config = dict(
    encoder_arch='vit',
    model='image VAE',
    dataset='photos of plants, animals and fungi (iNaturalist)',
    train_examples=155796,
    image_size=48,
    crop_scale_min=0.5,
    horizontal_flip=True,
    bottleneck='kl',
    downsampling_factor=8,
    encoder_norm='layernorm',
    encoder_norm_position='res_post',
    encoder_activation='swiglu',
    encoder_mlp_ratio=2,
    encoder_head_dim=32,
    encoder_fused_qkv=False,
    encoder_bias='all',
    encoder_qk_norm=False,
    encoder_parallel_block=False,
    encoder_inner_norm=False,
    encoder_patch_size=[8, 8],
    encoder_conv_stem=False,
    encoder_layers=8,
    encoder_width=256,
    encoder_positions='learned',
    loss='mse',
    latent_channels=16,
    decoder_norm='batchnorm',
    decoder_activation='leaky_relu',
    decoder_widths=[64, 128, 128, 128],
    decoder_blocks_per_level=2,
    decoder_block='plain',
    decoder_attention=False,
    decoder_upsampling='transposed_conv',
    kl_weight=0.1,
    init='trunc_normal_002',
    optimizer='muon',
    muon_scale='match_rms_adamw',
    lr=0.0044,
    momentum=0.85,
    nesterov=True,
    orthogonalizer='newton_schulz_5',
    adamw_lr_other_params=0.0019,
    steps=16600,
    batch_size=64,
    epochs=6.8,
    lr_schedule='wsd',
    decay_fraction=0.4,
    final_lr_fraction=0.1,
    warmup_steps=830,
    weight_decay=0.1,
    adamw_weight_decay_other_params=0.01,
)
Rows from block 4 of the encoder, named by matrix and row number. Rows with one number belong to one attention dimension. Each number is 500 + 25 x the weight over its row's rms, rounded and kept within 0 to 999. All counts start at 0. Numbers have three digits each. After the name is the row's rms in percent of the matrix's.
# q: attention query (encoder.blocks.4.attn.q.weight, 256x256), inputs 0-127
# k: attention key (encoder.blocks.4.attn.k.weight, 256x256), inputs 0-127
q.128 099:479470482491510496526490522482502451469505512492507517556436471509527497518515514534494446498517483509513511469523530510496483511533532538508517533437539491485526549491504481515490495517505486455478479527508499476548475528525524497508469529441496457509475529511489484473510527452503502505520480515538501514462520455526492484469503524548504525523483472499521492494486493477534494520507
q.129 088:482516514516487501521530536465475528462485518477493502507503466542489500458484529523525497509525526489484527500524473487479506509525531501504468517507524461527506516473438477430507502486527471502550490500535518499499493537488523557518516438499525523522479469481514445488535472507523479474484495477463488507492517498535477486496529522525504527523497456511457530565479455417496498513513
q.130 099:497531491506499482521522498537523467529466519523518492483495490478480502500521527492496514487471526510540501496493473502463494477462481462528455575483503562483488477472502474524508530519459512527481513461469498471491507529483489488536480518523488467535494526519503542478504548525471497511469489493508498507532467552488484487480506486485512468471477499528525494500468479503475516507469
q.131 094:526521471486488516503486513481470515465523500482502486549505517488481504477498440498466457491483485541458553504480528499503489524518513518480536467518517450512530538456530506503476521470486506538514519472494522500478496527529516502519501491442467507478459506529488520509505471532568539513523538476512476464488481489477491476422512421487504509478498477497502522500493549493492519506542
q.132 099:527512514520516489510559470512502505521526508493465495507491509556499523557493493554491478472464497501496506468491471511474514525467486532455535472511494529500541483506494512549489461487504570518546531450553465505467482555490506456484474505466553430498492505493525542468534483508486503494523534529519490522538520435492505509479474515504507529505480520508517522496496546539505511460493
q.133 099:518483472492509532504491505508457519528501491497504536500487513550477454488510485475485483501467490527575476493539504500503469497507510510495488499528521471485479498484501513518468507517491541490463492521498489546471485479525537512516540518514478482526474476518454488511527521512529467512428505464466518511454528526522520449538494505491518508496496503503484462487535519518484475456536
q.134 107:509516477539567473500494463501573472521464490493551474466489456519497495494478513519523506454469483511466471496505497552542524515530504454467515546540498489525526501501494496441510534510536487494514493521520534496493475481507479483486492531556515521476475540505500465531470529507543502509546445500460527492527522530502484496445471490529503476524486451509480489481525516519516510470521
q.135 096:517501512460503506505537525473524532493520492456492519509489454464536518501471533508499513463459511503497483456524471523521519470482552493538521477504447460474484493507499515491431536493492533493499490512495515491502475477480544493513524547449536525503523503524509461495526474503486546510522544510501493479508507502507469463534470562471499499481493497502559511502499515480492551501486
q.136 103:519472507490532498525472480460522505474527481533558498526467492515478507492505545472511492487513502480524483528518510505513511554497517473497503518495478489516486453505509528514511485501524490550510499522504536558519468476551521517476505509495533512541530557560495477462456479511534493486499505511562491510537527505538463505452479503488495529488496500535497492510557536503496514493513
q.137 109:548505499512483506484546522472526516507483489491498493521528478545497448549470480478424523493503460463508518538491489503481492492506491501515530500534530491498540476491494504535478549462497494492501493500523502508499498533489520448539489475522495505462482521467471500488478526508483502488498518526532533474511508510510529500516466471478490496500485482544497453509528490474490559461499
q.138 097:505521472485496516496503479469500520546492504504534494519515559511498510518466501549457464489489472519456483505531501464523515479499466493513519502484510540524481481524501529485531493505465490470448478492530513486471517482444516470455493491533503514480507512486514516524499546494502550489482458483508566469492531504511542530490497491445515522511490509515503496461511540492500497489509
q.139 096:511499520472526517510556462490514514476483503495498504509489513496508497469460511489498474497519519549476516530492505516457517474471492522526500507473487506471488500520488563501476500475504535443546476461473504504509464547550498473481508491465504497529494538471531524525525464456465512506491529499543429540563552473502543509524510518448479518484518500484549505476482571510509498485506
q.140 099:512510475494522506479489482468486483480480490512489452525500457470502466492550473492457505500506475486479508496463517467564451511545505525480511459539494515442514500495482453480485455502483503524476458506455515509470534497524494501530493497495503476520570478513487508489488523513474496533497496454509483518524510485495529491513495489469545507500547474537468504492461500474516502493495
q.141 097:530505458474471528471491488490531544522503461496536495540472472473540493466505502473508486480490518526537502491558510504553560487506500523504502547482511492506491500502508477506478526510525425530535539502524530493516493499473519540502516518483493502516472477520496528485543505517550504493533512486506496477440478478499484476498457484501522520524468518521497525485518481469496454496506
q.142 100:482507506490511480514468520494483524531521533499476466508521523538468450505515537482516515485490500493483503520464519456515452501514474548498487533542521484517498478481495559515528478470490456504476524488545538514494461565517480507515504455560464489513527511484546519494475528503512477517470520519497537506497506527527501505505495486504510516516505518507502495477512522485516495482520
q.143 099:498518488486504509467500496529447494497494500512518513476502502470484532516467480510495467464521510471472532528521539490483545494488501464480454544516524515540481544495527475493501489482523489481475518514506463514484502491476498523425493533433472494502478455496485514476529507489538484513497458504488512466449506515510499544542531415528432491467471475507501508529502463484503489520496
q.144 096:516496494479485501529537525507511503511460484484525502504535519542509530475518530501549481474513522539498538509508493473517532478449485470529494511481480535532487465469479545492459507486494492550533530506542578493477519535460495512473511482511476511507506517475499502514524501517510502487496506504478480483471507473510515527520493485479487442527538452490506539486495507483497455530490
q.145 099:519509505521506535490463488466527510478500506441523477475499495485488510492505489518485495504534444503527505524498474546544470485524454527481489525521480527513462454518487468515524502516520502486474518479504476500505504481518469494533497497534505496480497504470513527477525505548467497482522524480539499539534527480511518490535494507519531521466557493468438481474502499493527524483466
q.146 103:536490479525526466506496513470462502474511493525490521475480540489487488507458463504458512516454531503514515525504487481494523517523489478468504497516457482477550512460509426536511512532538513518519510514505489526503469505520546464497496518500495498491510500513448508518500523492493509557493492512505486468491478493493481474524483476521524546465495502531510536466519514513482490485490
q.147 103:476497510509476557507479469486478519490500504503438497497479522534512503493498495502472462510525474498477509486492501518493492516489447513506560531515498528484488479500517483506519533545498480558484515493511458518448553479529513507514486471479522513525543493465503464550496468528493506468491523467490480499486499498542450469479510501483476519496519506457463488489461502508487489543497
q.148 102:482448529504471465486489499519496466516500475503492484516470517527525493486513514488501514495526456508521455483499497532500535474509489488488458513512547525469460537477544506540485500530473539489497483479523465509485490448536513503519502541565498525485510499512518459501489515547545484478459428519501491521494521498540523500548500475484537466502499502477502486509513502522511500558489
q.149 104:444486518532520439507473522522497514534524500501518546492507512465510490493535475526527502491509534516526487526472506526509548533525533520480482470519530496513505463490498480488493512535526526509500500512531446535495475501527542517498491482527488475568492498540474463454502496522505529501531532481483519521518537471492474482501549480480535470500483518483456496525537505498507523492570
q.150 107:509470498531518488506496476476444469481508507506466470490510530508458473469483533504504479467521505521521562494521469533479476525515493483485525498487509562454536518458477465515508492532493482503499463517510513505490517517501458460478488451462537473502516499479484483468512468491503501463447503491503481490534516461477502483535473542569547465464501540495493513512505539511504488464521
q.151 099:495539480514534507488513535526505556480517457446508500527473517464501501516518506491537505489495513506512495494510504500497477505477508509514552467479477468552494475480505495499484485506494542487533475528504507500521535507507476503493480463443516445454495481502473505529513548546497513477497484521487554513493532474512500524540527516529485491494500500462493509498478511566512505508474
q.152 084:487585461521497456519540488535468463538472499496480509495509498521467525464522493550515494504491498508499557499496500494484491527527522524481475532448510522455465530518505455505548501513518462501513524505518503534524571491478523464513507490509511503523469465445492545523539524518472483515475501510473532453514470484458508522499473479527508510511545502521493526516525495471527527521487
q.153 092:509454518536509527506471493475500507510522569490454552502525515500499444443456467523513505516506444463550506478523453489469501509529489547488502479518482511503509477514511477537504520489521508520505513538509504513500489514517537489491516441502469515478504489529453511533514444532510504501465518506460510499510496498497477514517510516502495537504540515502429513535514477443529509518534
q.154 109:495458467534523499485449499484473530474495493522544540523503528529508458514513494491467462503481461488461491534519548507520457493490510492520504535528489502494501506507512527515489475554492487496489477509496436500493507520539525498509498483498533528453514479546520493519462519487549489495533532495557509448509496512528476487431533513480524544499510532519493454499489492544491509476469
q.155 100:495461504503490477507483490510522535518525517494481517556505465531456493525531464501483510514490508521520513545527510522484504518493519527506481472458494471460506531487520474503505554495516458531554486495538497523553516508479446468525499499504475508518484507501481492520510511473491535454481498530497486445520481482482502512555484476561496499492522464460489549540494478492464494473538
q.156 089:485468435511472532502516492535508510506470475530481511488517534499503481516505485497473504512498497481524482505477481486477524528503482516531531518471511481493483500464512499475483504538529450497474500532522452510528472473483466518446472459482538486479506519482523498494483464473441483503490491540527465492499524468482545481545519525479488514463523498492463482477525519519492511517522
q.157 095:512515481496525475534489545442497518541508485566560497505481545436489508530507456529502506462478520506514488524496474495510470507498526455459479507489537460508491477490487461527492545492541511545486493489510558494520521466485501530484489504509491497534519513474439521522536512513474513483488501455443516480474497475518508493527532518480481539478492480510476524474488477490514489507502
q.158 100:463538485495501537489520493463535517507510493513497567483498468562455497532512483483507530505481544520514525531478533443479486535519514465480514487466498504496555463518507503494484470474490503504487475534501523502498510498497484485513498473515495498501518513463497519501511500493530481534485525511504528522511491492520537511409513505497519539528535428539504504505504490485499504548523
q.159 103:513474472506514513481471493519509516490486486469503531473517511488481442483481515537497485518508481529495532493513523512500475467497495452475505461503486536490532522546511508482501519508513539411501483497487505528514526513549547511484480530505497532492508487504504486523508517520478468514485477465544487484526513510536521530491516499524531501500493500507511503515520547533501482500458
q.160 100:504503492483472494461479499535474488497527509496533481466477471551446455496462485467462510475501540500497511462484489515516493472462510533456506501520478505541474473522489513464533485495448465490503466523525512497516508483516515526460493446511500477484502542486499536465507514526516492513483494503540453520454521446550543532524472469503482494462500493480488505525531514527491494531471
q.161 106:514490507492530484469506520520471503509500484483521521511453477535492513497469578495495507538472480471521500443465494526477507476516492495504462508508524492503476485416524526487484494476424490513493449523523450505505489469464477508442529492465481494475510494518519524510496511514492517505463482498494488447508528545455496537530499462530486490478498498451446515502544474458499459533492
q.162 104:508520454515541514531499508534506520497477475508496558523506489466468531510545543512516486478466529491512501519490493523484483524530520493537525528454510495497500484477494510485502506485503496539482527465477501533524558485502494502562477530445510484465478534460474514520488501513516499530514500539477512478532518511488461546459507526521510512488484523518495531484465494473521492474519
q.163 095:504512513506528481460499482459492514516485521456531468538485497537492486489508535494539479495451497521479511528514506491509503497484520456527476492544551470523517514500511513517521549476498498550493509522511468474505470487502490453476517509527521563509505450518514485526480496469522508494555528524448491528546520515488533534511557500511487532519461495490486525492505507469527521524521
q.164 094:477460480498533505480547511443554518499481495506492509526513491481543475500497482503555462492484521511613514486536503500523506478535496495528501543509497486476535473484538478474483522468514460502467494499448511474504524505533540469485528506478537494466466485475491529503497514512486509458481473541485490515501517446498545494501524519517475523481486483503570534494471517470536496520500
q.165 095:535486485488497501532537529492543492519507501494520519477531456473473496489511507480499462509495514543504482493480490567525507488453521512508492496525470534464516448519532469485508549464499469521504483503472455487521526465493492451507535501542532505500519454459504510486504454477492524520517491525528517438519527480535497518494531439500506478520479488496457476503479472511486524523538
q.166 093:579480466421528415489527537507483481535496487510532514483509512535500497528475459490490494491509505487478507500529524506484477506472499528519515497492471490520492440460499520478506461521493567482481481496500492520487525493531522507485485533477478480495510520533514482468502514521474517505490515520525506538479537496497429488535517489502499512488494452483481531498483534465526442512467
q.167 097:501494514461517520518477491488487510489502534477487521534500490509543479496500443532509519490481515498457498515481497501512494520480519477502559450514486503472491535511519534479545536475488455517529510546506521499484522512534485521484477473529509517528488489513480482480502460534486484512501529479497495502517499516536423495482456514461487495487494504543483542505517490476503490506442
q.168 107:497485518506549514531529479525475501497516530536491528504460494490526522526518535496454498483516492493479450455507507494561511478504505504577538522548572491531534502517476510514528486502534491502519504517480507499510468489518480501495498491472473499542480501507532490482491468484528501522488511483488496494487473518489472480518511466472477473513492477495449529493486507467544527495506
q.169 093:531475538509470492498475464506520507489479506530535481507470509498496453516514529491485517495497468503533499475523506448486477454501524483502523499510497474465484556537537466526479509502549488483504518491518489475491506481484502511516464478536545516518513516509506538497490487461522535516529512509523538520509490482491493515490502506472502486538542515544541507537469502477516438495502
q.170 106:514476500471503465488491488523475506512501522516505463535504495532481511448523509489503502503525548492467472511514505492511541471508499512477524469493501495543425511472506511461513519472504496534473494467604527505470513470510503501492538471470517506479539514475491535468551486489515516504496436472489511519481478465455499506561500546492491503473512545472523558489506525488507513536502
q.171 100:488477471529516465522528506485474515486479525487484501485485472497481421494552512475536476511492557499519519465517474507519524477483469495501482499528500520495479495444483525454499476542477552522498446469489521474512476519479476490522498485503473496521484527498473484470492480535503488521476457489526482494479506498500527475493542514515473515459502513473530525458469515548501456509528
q.172 099:518532493503539487514509559541467501507522514463485552527502518493549494520521502527516503478506491524511487527433497503519468486475518523513531498533477537551525464526535493517530548501533499488523481482504481487518554528527512471511463489505516503472501441511483478504515485489462502498489504535478496494542496496489517478483505505470478501485454532487450508446460483508518512498490
q.173 094:523492499509481450453486490488502483488452489493535530472488490496563527477461505477504507517492500513508495492470499479522470490507491523505474505458492554489505484457498470487549479454446466499444503517475494465466505463494520492492483494495549508488466532513531503479477504479517516499493520525524475506517477497481453506530501504494487532517504497496538538483482531461540513488498
q.174 103:488521500495548499470478506485530514507470510513490528517463506525492538515500544485483526491524510479480494495499502543464510511486510519515496497512464482507484533447524508473493486498487461490452449514455431493523513498472521504499487504473469489484551519497488449480502516480499496515447479521509519482465485526512482523497518460548533480502502518465470485480507501534529478472494
q.175 095:520534549501525506512497533489524510458553477526460523475460474541513503469475475466514441467515525496536482467477483519502479503506501541487463482467482488507475520501507472509483499501485487497560503504477481524498514487541490496526506507513504477553485479490496488523474538535485507494480512535470479510509529485480515461487439520498491506465483519494484528500502493445471514493489
q.176 095:474522551500450502486505474466508493517484492518488491470473512502536521522494486502451455473525525483511498517538473516505473530483530517521555519484526499499460493522512471519526524533523516501477462515505473487482508485503486510512513500508523488493556515500502510542495504458492485484499514433533487548513410503548499502504490514532542494483538513492481481491508471519490556474484
q.177 103:501506473505545541486492474471527518491494501525505518513529474488468477464498513506546544491523511480524536541493523506478458508497484475515526534478509487492480479521476461457474510493482442464519524471506487519503530481537495496508459489468541489472514477510511505520471508489537487542515469503501513505497478490554487490494495444505528484527487537469502539527501515484481481496496
k.128 091:504495551510511521533501506519511487495463468465482517469503448514500496499456525513496483500507464491499525483508472545523499530522496460490480531509446524494487475523490462503541502447507487510483504487474498497497525505548520490503521511496533500514505525499506513493548433490521510498505530516531541473516511469469517523477495487539491484485485507515471488458511470487488536513490
k.129 089:508487470520535551502475494491482519471492524509524475507501503515496485474502515495475517452500501503513524507530441469474509475492518528479495499502515479503465489541460536458546479505507501474509460507486500526510469442494501497497507471508508501491499493476478515487477508514449490498458517460465515488450551510510503507491536471521516487534521519496499560535452537454532524522491
k.130 105:465538519454517507437457506494486517518504491467510484512503503521476505505497508527543502531524493486491506466435511490505510508515526487504489506498493492526495486497498491506503493501523519496467501514573505454543464516522496514503470536517518481541478494489444446502481506542491526458501491498507551499532521503524461491486502460450537493497466516517496532499505489466509458496514
k.131 089:498487482481462512503468461490511497452506491523485518518522502497478515507517481492472448474519480496530550545470471482522494497469471489437504507511490498505476494514501498481486484496459500519509514483478500458451489453505466548543515478501483507488549501546476452479554538506502526460489453521470509512503521533488521480494495560507508490539490481497531462536503475527516536492531
k.132 099:482532520503484484501491492536485507512494492488474518490500491478496528469523452568534479482487452527498545540495543484468536472489512507502504480487493445517538495516517498533473486498441522492528475506508512481456466490516476480563504504506495506462490532504520485495531465479507519478495486532434535462507484504499516472510496547471530490482496483517517523464513534501518495515518
k.133 100:495499494478496540499464520530499508496530519508509505459549506499505535473503471519542484463517473490507551540495515494529513503471459510478505466509493542513469504516512507522463520496525505539502486513540523501532544512511480540487498521513501500489499492510475498497515511486477507482548512493484517519458512505528509519474525486471533501466463508499526523524523539527546516448507
k.134 104:474474408482529498532497504515499546504493483530468512530484514472501483518510492523532488522492467512512443495498485502510510464526542435531466526467486522527516552494481533512547489488505514477507516466545534487460523457493528537478529505515488494519484518494488510475453477493510486527518498491486477511506469484498528522509534509496545491498461491509499459485522479554509489493481
k.135 095:536538495532501469535519514521467503515469526533460524477532504524507497508543481510503496541491496505460491496508479492513483468511497480535523537505495486481518472496502520476436450474484515473513493531509505497500491430510449457496508515496512507519523505457469504509424495465530517507491504508482504487502475504493487491526498505475462474496485453499491498466470473480479517508510
k.136 111:531491503506446559529549499463511511466512494470522481511500461443485453499527513470484436511528497526533489505494546506543495519503522551492495502489502466482486457519466488472477528495511492536502516471470506504504508470508544515485517529536498459478536506483482502493492505516495492482534518517474470464535479514475505524510465484516536492505496501510507512509488482551472526514494
k.137 101:529483473438482482517466503546427497527508482498478482473487521514503518478499464503513474496469526528476504535488490518512473515508530519524488535488494481480531510524527532512474490463504486523550522495495538500522503506489501521471524518531508521472453531494504471469462474537506524482510499527450500482479529508495525430513519492453487470512542489528540504478509471482501509511470
k.138 102:503518520475512451528516479512517485493542485528520539516454509533564548503533519501508485518509439469507492505487479490488505503495492497479509481461540501498449489500476510467492507494505526474528535481443483477472515503460524536508472520537471467532493525485483500478528509507506504500505444536512502497530470450471525496476538536505484447473510481542499515514546562515487519516479
k.139 092:534534549504477482517515502491479540521470484502496517500517497500503513474516477516541526497490497525485550520473503495470478489446476453486495501511479483503461521449492493472449483504468483504449481518506493497454492476489489455487505493473455518532456503542492534482518476506462497474486492529521456469499498482500509461481496474521526509499474493568497499469483480500519476474487
k.140 106:490494484500502480449486497502508509523476503535486517489486503508496473499484504502470478467481513490521470530502486441461498485478450492528542484477515535499491523525467470472520471530548481564534525481488511496494510514482510525514507484486508482493510507521470461475461520490545520522532486519460501549496519553438507513505546537486509492511485500474507465526513522463534468491511
k.141 094:513470489550461517475521481495499483505522528513513529536519505481517510484500527466498466475520516521485494496497455522530445545525483505470490508527507499498498437504517483472506542512559481497506536480520503523492530474534474516550514525503541502473497521513475479463526504481504492479469511529477549487500445477508535491503485515553530482521468534510464478515495478471508501503485
k.142 099:480481449494485540512492485497529487505518526503485480480516535470515518481462528479437407487502483538487520486535539528498481480489559516519517505481535518449461488509490521491503519488508515501502495476505524488498475522465510533489478488487471496457490484472481488478494505533513510493498492508512521517485516523518517524536502491489566514479505463521497517508533537497506479500473
k.143 102:520501534519520495525515560526530507536527474516519501484527507509513507464521546478489494460477468457505500459453499502529502532492471521447475507486512499493574487501493538529531504482486467520472476521532483518546519428513518516524504493480481510460494462505530528489504511494490452486500502468521498479474512475519502481518480516538465466502514488518496484478547490519495463491533
k.144 098:508509475514481506533525455506548512521528514509495510545537464507530530527543543528478483507496518507463481503491485466518515456515529475476527518508529501502438475504493508492484485459526505486477495515510523509492515467503533500463503506488477526499475487518491476492520499530502498487431533493534542512502470536526524477526486500537517463524506517480487511465500543511494492498480
k.145 098:493500478500492502490510512484461530470525472495511525533523515513511483496462505502490486504492513523551544539475505548482490512521502536490508463492495497498556529455480478493505487512496486497483498509544520540505451548477442476463521525484522450490508510511520477446471498525516497458555530480479480495568520472509499533528503503490493579523524497489486514506478511505544473494506
k.146 106:457497544546503524510496515475480504504541498476510467496529499470522487518489506444554522511479475495511500481482517546512521554509514500534446548510509487538525457495505470532488531482453503493496499504492458525504473582506444473482476528505471498519484528508509485497459466454484477493528493490506442460496485497507499494539514507461456487493474509507527486487510480536487503504537
k.147 107:479521483525497547481526522454534506510510506467517461485482510532465496526503516472465463522492492478478504466528555489509492480486470521529549532470542485507512489491507465474479502512494488483511479504499482472463523516544490493474457470474553519439469486557521504504477465500475566487487510531489534505526535456497478497525513520518523528462522498509488495526491543551506510510469
k.148 101:470530494500514520489538494490538471472551481500515513486510467534539512504491499487481502485474546518507498488515490503512505519474544517536514502509500518490472516484501509487470503516531535515517462477500519504478587463496502510479448497519474475526489501502511467487489472503508491505559506480541512541512478471529472526505473493513529502504521508487455460468480497488432480479495
k.149 098:484495465536523516500557475520445537497478486503499488496473503553475502474535471471508491519477446457521524478517512479535487505491505470539517482509485516488488520482479510552488531523483487457533428473467469491509491495499510474515520454459498502506524456466508446525474546531574459494458490487482486487490488484487470533476476536543544500457520509475535506467495502470527503514493
k.150 107:479497495495514485503496479446476503478511505475540485497487488514522537515471520506561517520462485517535474513465544531463506530510507492488482508491479526522449530472495473530492537475489496469448484501539503520494469514492521491515533492446516531492497454479540514516518461494460520496535547496522525496477530514534522476452517505512461530508472546499508522520476513489539497487512
k.151 094:483499499448523470476493489455511500502510510494474546482490505492515507427540500506514526508511509538536480506522480510504492493518504490473500476490483540551528532468503530557523480477482457514512503510475469508489484467475459508494519506531504505520524469470509510515486470484489511497479468518496507557506509512547449482454495516501494498457537479522516509463518481487502539464489
k.152 097:465521468502516523496503521493538500476537540523519470487502497512496500464484491498539499481488501505502482481523496508478534551535451513509486498483515495509514483510458474525554546488494479484480540509507501559539503500488541542518455490480512509523501518490491489530449476482448476510450507515514478481532522518506495493470495515530497533507450480524453501469523502472485463495541
k.153 092:459498474516514522506511484537511494527539543494476490524473515485495472500511472476513515513536484499529510510482508498492499479540498508529493485488486498499517508516523471483479516516573488486472489500501500518505500462496494511485483468480516436487531460494513446470510501444474471470464498508493495506485508474564488513482478449490515531467523518509563539531469509489534518493487
k.154 110:537483518529432500492477483499535471479502498493535492498476508493476523503508485460518482527536479540509498512529534456512445501492481511537437460520486541493452502520483531498502549533498471549533514451474496491486527507502466509490464503502448492492511530513522457504525535447505498480581476495495485533515488492462503507507525541490513521485485487515526511505516492564508513515507
k.155 099:483490510467520515520462496469500511499523482536509517452543538485513513519487501516514481527501497472525457485466500492470482503477534453525505493547517480503508494546491537487515470489476459508471435448483477516517458491508515495499526515475492517528525459470440465549501497453482472512494512473472491468501553483553525484546499489538485482497488546480495494505559494451447430494500
k.156 088:479501502501540486463518504475557513511511501504507460481478511485517554483484481478510524507512476500485503499487501493492492506470539485512491511495504510479532536494532471501510498501427440443463440492454512475487487495521565498525473513461521473487482460548481511502471489515512507547475529491528490487513483456507483474443480513531523457481531499492530530526493491504479506520513
k.157 093:443482509511489484493471550503472505509508545516510512497496509490502508524543541489496530480509480466536508513456513504522488549432471502487483544517498488502485514528522508514488506527509516446493498495472460543534511534503512498494531526518485505507494514518482514471513503517465512444495466471517470567482471466505531492485515468504520507480488477463542554541467455462506499489509
k.158 100:485456480480501494489470515517531535514481512476461481464502510458489517541489482493541496502521503482508548510504447482483507484513473473513502554414490517490478465522529513514501468517474509493490482482455524518490519539495493474462461503510498545480523508506532539508478488516448515530487481483523551533454511509522482486470501479457538505497523489505535494511531491518527467511491
k.159 109:548457509479474433476584564519512503503454537544484491484507475477533512519536532501528481445484493495513481503522505507524537514548442482515500500488509552502539503542495503452500503488483471497503458513442505514508488527516491499513481533510473496522494509512514556486530500489478525514496495519556497517485517514504513510511536467514518486474526494552512468457523484526491477497517
k.160 102:528493521457502514471507496521490515491525507485503498506508542526511543513536528517518540519445466487474496498496449470482482495528504503492492501524507515464501492505466484463499486453536525501523487474536486557494445523474501502482503514495499479490482475505504551517486500520477501544454491487442491481444441551507478492536496463509520467469500529457485525528517504482482507516504
k.161 104:479518523442475484506466503446453481483501480450526503522514528517507546482492495487459496539469471452516507518499494444447500531502483518508489497477482533505485527530492498515499457507541479449480469524484539560495509512500538473524475511485475511467469486483501498531499472536454505498483490473477497501520425503525510495501473509486436554528488489519473478469494507508480471528535
k.162 101:540483480513487499557504484458501498508494447465525500549463464463478472471485505485469514473528505557518480532505515495486485530470508527525500508558486520557530527485489485549517489503500443523507510517493508495494499491481500533522492495495491492509492547504524502508492505532512512520542519511527496479452505471490493498467496505467510504475496479489504529505484482537517466517510
k.163 102:503483489511525514491496441491480528527514494547489523515500502477525487500522519480500490493507521492529534534489486491458525524485496474499467508493449533532468498502525492533502534456508507517515545503502468539454517452533525555461558481522501496557510500467510522477534484507496506448482464532516444516525458492476556487480467527512503501493486480507511465498503497512525481469497
k.164 092:486513519482473557455485512500468502492473546489536496485516518462498468482455488475495522473528514531534492480513497519480516485547493543532524494511466499501516497474505485509506475448520486525484480492509496556514508469481489526470469544490489475495505475488484502524456491479500481548491475475503482521477523489525523511481491503456497523472540500523520549533466493460503500496502
k.165 100:497516520465493567465491470480539482511500489444537506485512516496468470485489462542517517507499525498511536507481541496491508482496449519509545551517470464495550526519503467511475472475514488532545498525485457521501493505567473510473493462479514479493483477428482516470532528556483514527501545473498475511518524506507485507511454475503491486470514528520461504513481529471464517503504
k.166 092:534495517505537498470528540493558477463507485471499565510454496484506509523515500512530471495505451510505462520471497544513482426537513500489467510499508523528502487464491496487463479516508491517500496503481500520508468516428515451488489540529509474490491446497500466494498473500503501521506472481471472506499455506505483526491497520508521467508487468478496541520495482451445474502498
k.167 097:490464480512517543486504466472463508531507495528502506533493435476504503569516524528466497483501535460513498479530442487475504493530464485502495486503487478485474499467532501531535482533529529469488502494527465512534469502501451521520533470538496476483483498476514538490492514473493506487478466526538486511492488503527491468500526540563492490525485486512501516493444471485509500478555
k.168 107:443531476487538499499526494488475475509522491466497547511492475474498514514497511479467465510529516520495465503496479525491467494536505495471505506499511518485491494530519493522505493509542511525459534510488540468523517462536506525490514571522486529468437491476511467512541550508583494481509515490494456534475451509510504489517516527517524509533513475527489543510540532523507516497503
k.169 094:519536454471487488487483464487477488482543508544507481477462503506508530498479502510466487523497495548509520490532451471494485483504535461491444474494520495469479458487505522503498489462487485505505520486489557489513525476480502513484504512475503512506501522521521525509523540490571489471476478489537542543530491487567506498499494512458508489452522524482546487492533489471522503495553
k.170 104:479492469538501480485496475437479489477528448487498470485500509505503507525503522549500534490489504493492466502486471448523492512503512475527479429503547490442448494476439506476465481466554500464521486499504510509499480486484500464513512509503483531496514531481508494500467511526482468524552547519481470496478454511469517504530558485513549508530447513497484497536506483466509484521484
k.171 102:538540479476514463503539458501520469536485469481497509467453538467514502530489466475494511514504466530457506538472549492444507568511505527499470458484520513527498522478506559494488536510500527499493518502503461521494516493472480501485511541510466481558531542515491499513507544467493490491522501477513469534473498485485529488483503475513500516513470532498510491504472488548525508491495
k.172 096:547500552525498502511481529483476507485472470500475532543479449492529500512532479519468474460554513500488479497513494517496482488522498511502524544526467498524509504523482466497478484523502491569475523478498521500480503509549520535480459514514493495554470527472513502482474506472509539479548497480457478537515528457472500513563463509556510506485486509501496486523496510511515474493480
k.173 089:501519546507496503469498496501514488508462530482534542512460445465515498475500458547553508488536452484510466519469490492482483460539507542527489541478499501525484497507467514516532482471508479445504485470508523520466473462507510541505484558538505498548509480483492536506499468501449473504503461463537517505461456493481510501492491498463528502494535493500534518514492480492498510556513
k.174 105:508546551464516519500505487481466516480466412517493465489520489520474464517504468534510464465484498454450512537459490552508510530487473544493522507483482499481502550495498532527459444506505520484507467494537523510451509530518470486506523502485513519510485514540494502477513495570484534500496479491466465550480486483492496532489443520470521501462500496488528506516536506531499517495527
k.175 089:521473527460498498471481496472517495513566533435535509506516548554513483479456501485523489513528458536499520501515472496499504445560463478487512487543503518504518471503476481486565513508504542512511499483494463517466505480473508502528502529503549478480472547475488488501454529506467507502479510510540482454499470543490488513493521478536476518487538543532518451524464543507495500511500
k.176 092:500483517550502477504482507494519495438507518561502477461523500556519506489495515540553468472528465514469481492487473533508511523511513492447528478489518508494491493508476504472525456488533538509503487514499539485522487521507494487557493497496514494507535479495542478485479500509478502485498506483515521459459476533486457505510487521499553460460482469435509460501510558499514549530533
k.177 100:460483483498527505510466457495442473489499498484508487512515537500517466524492476526501527465470454511525460466454492486517551480471489501481548497537470525489539529516502521501527470446485484463517479460539489494433496507523533554484532540499521517495480521518488513510522503523543477531527497519466471471442531507508531500468493463514472477475508499513510504500491471512501523506498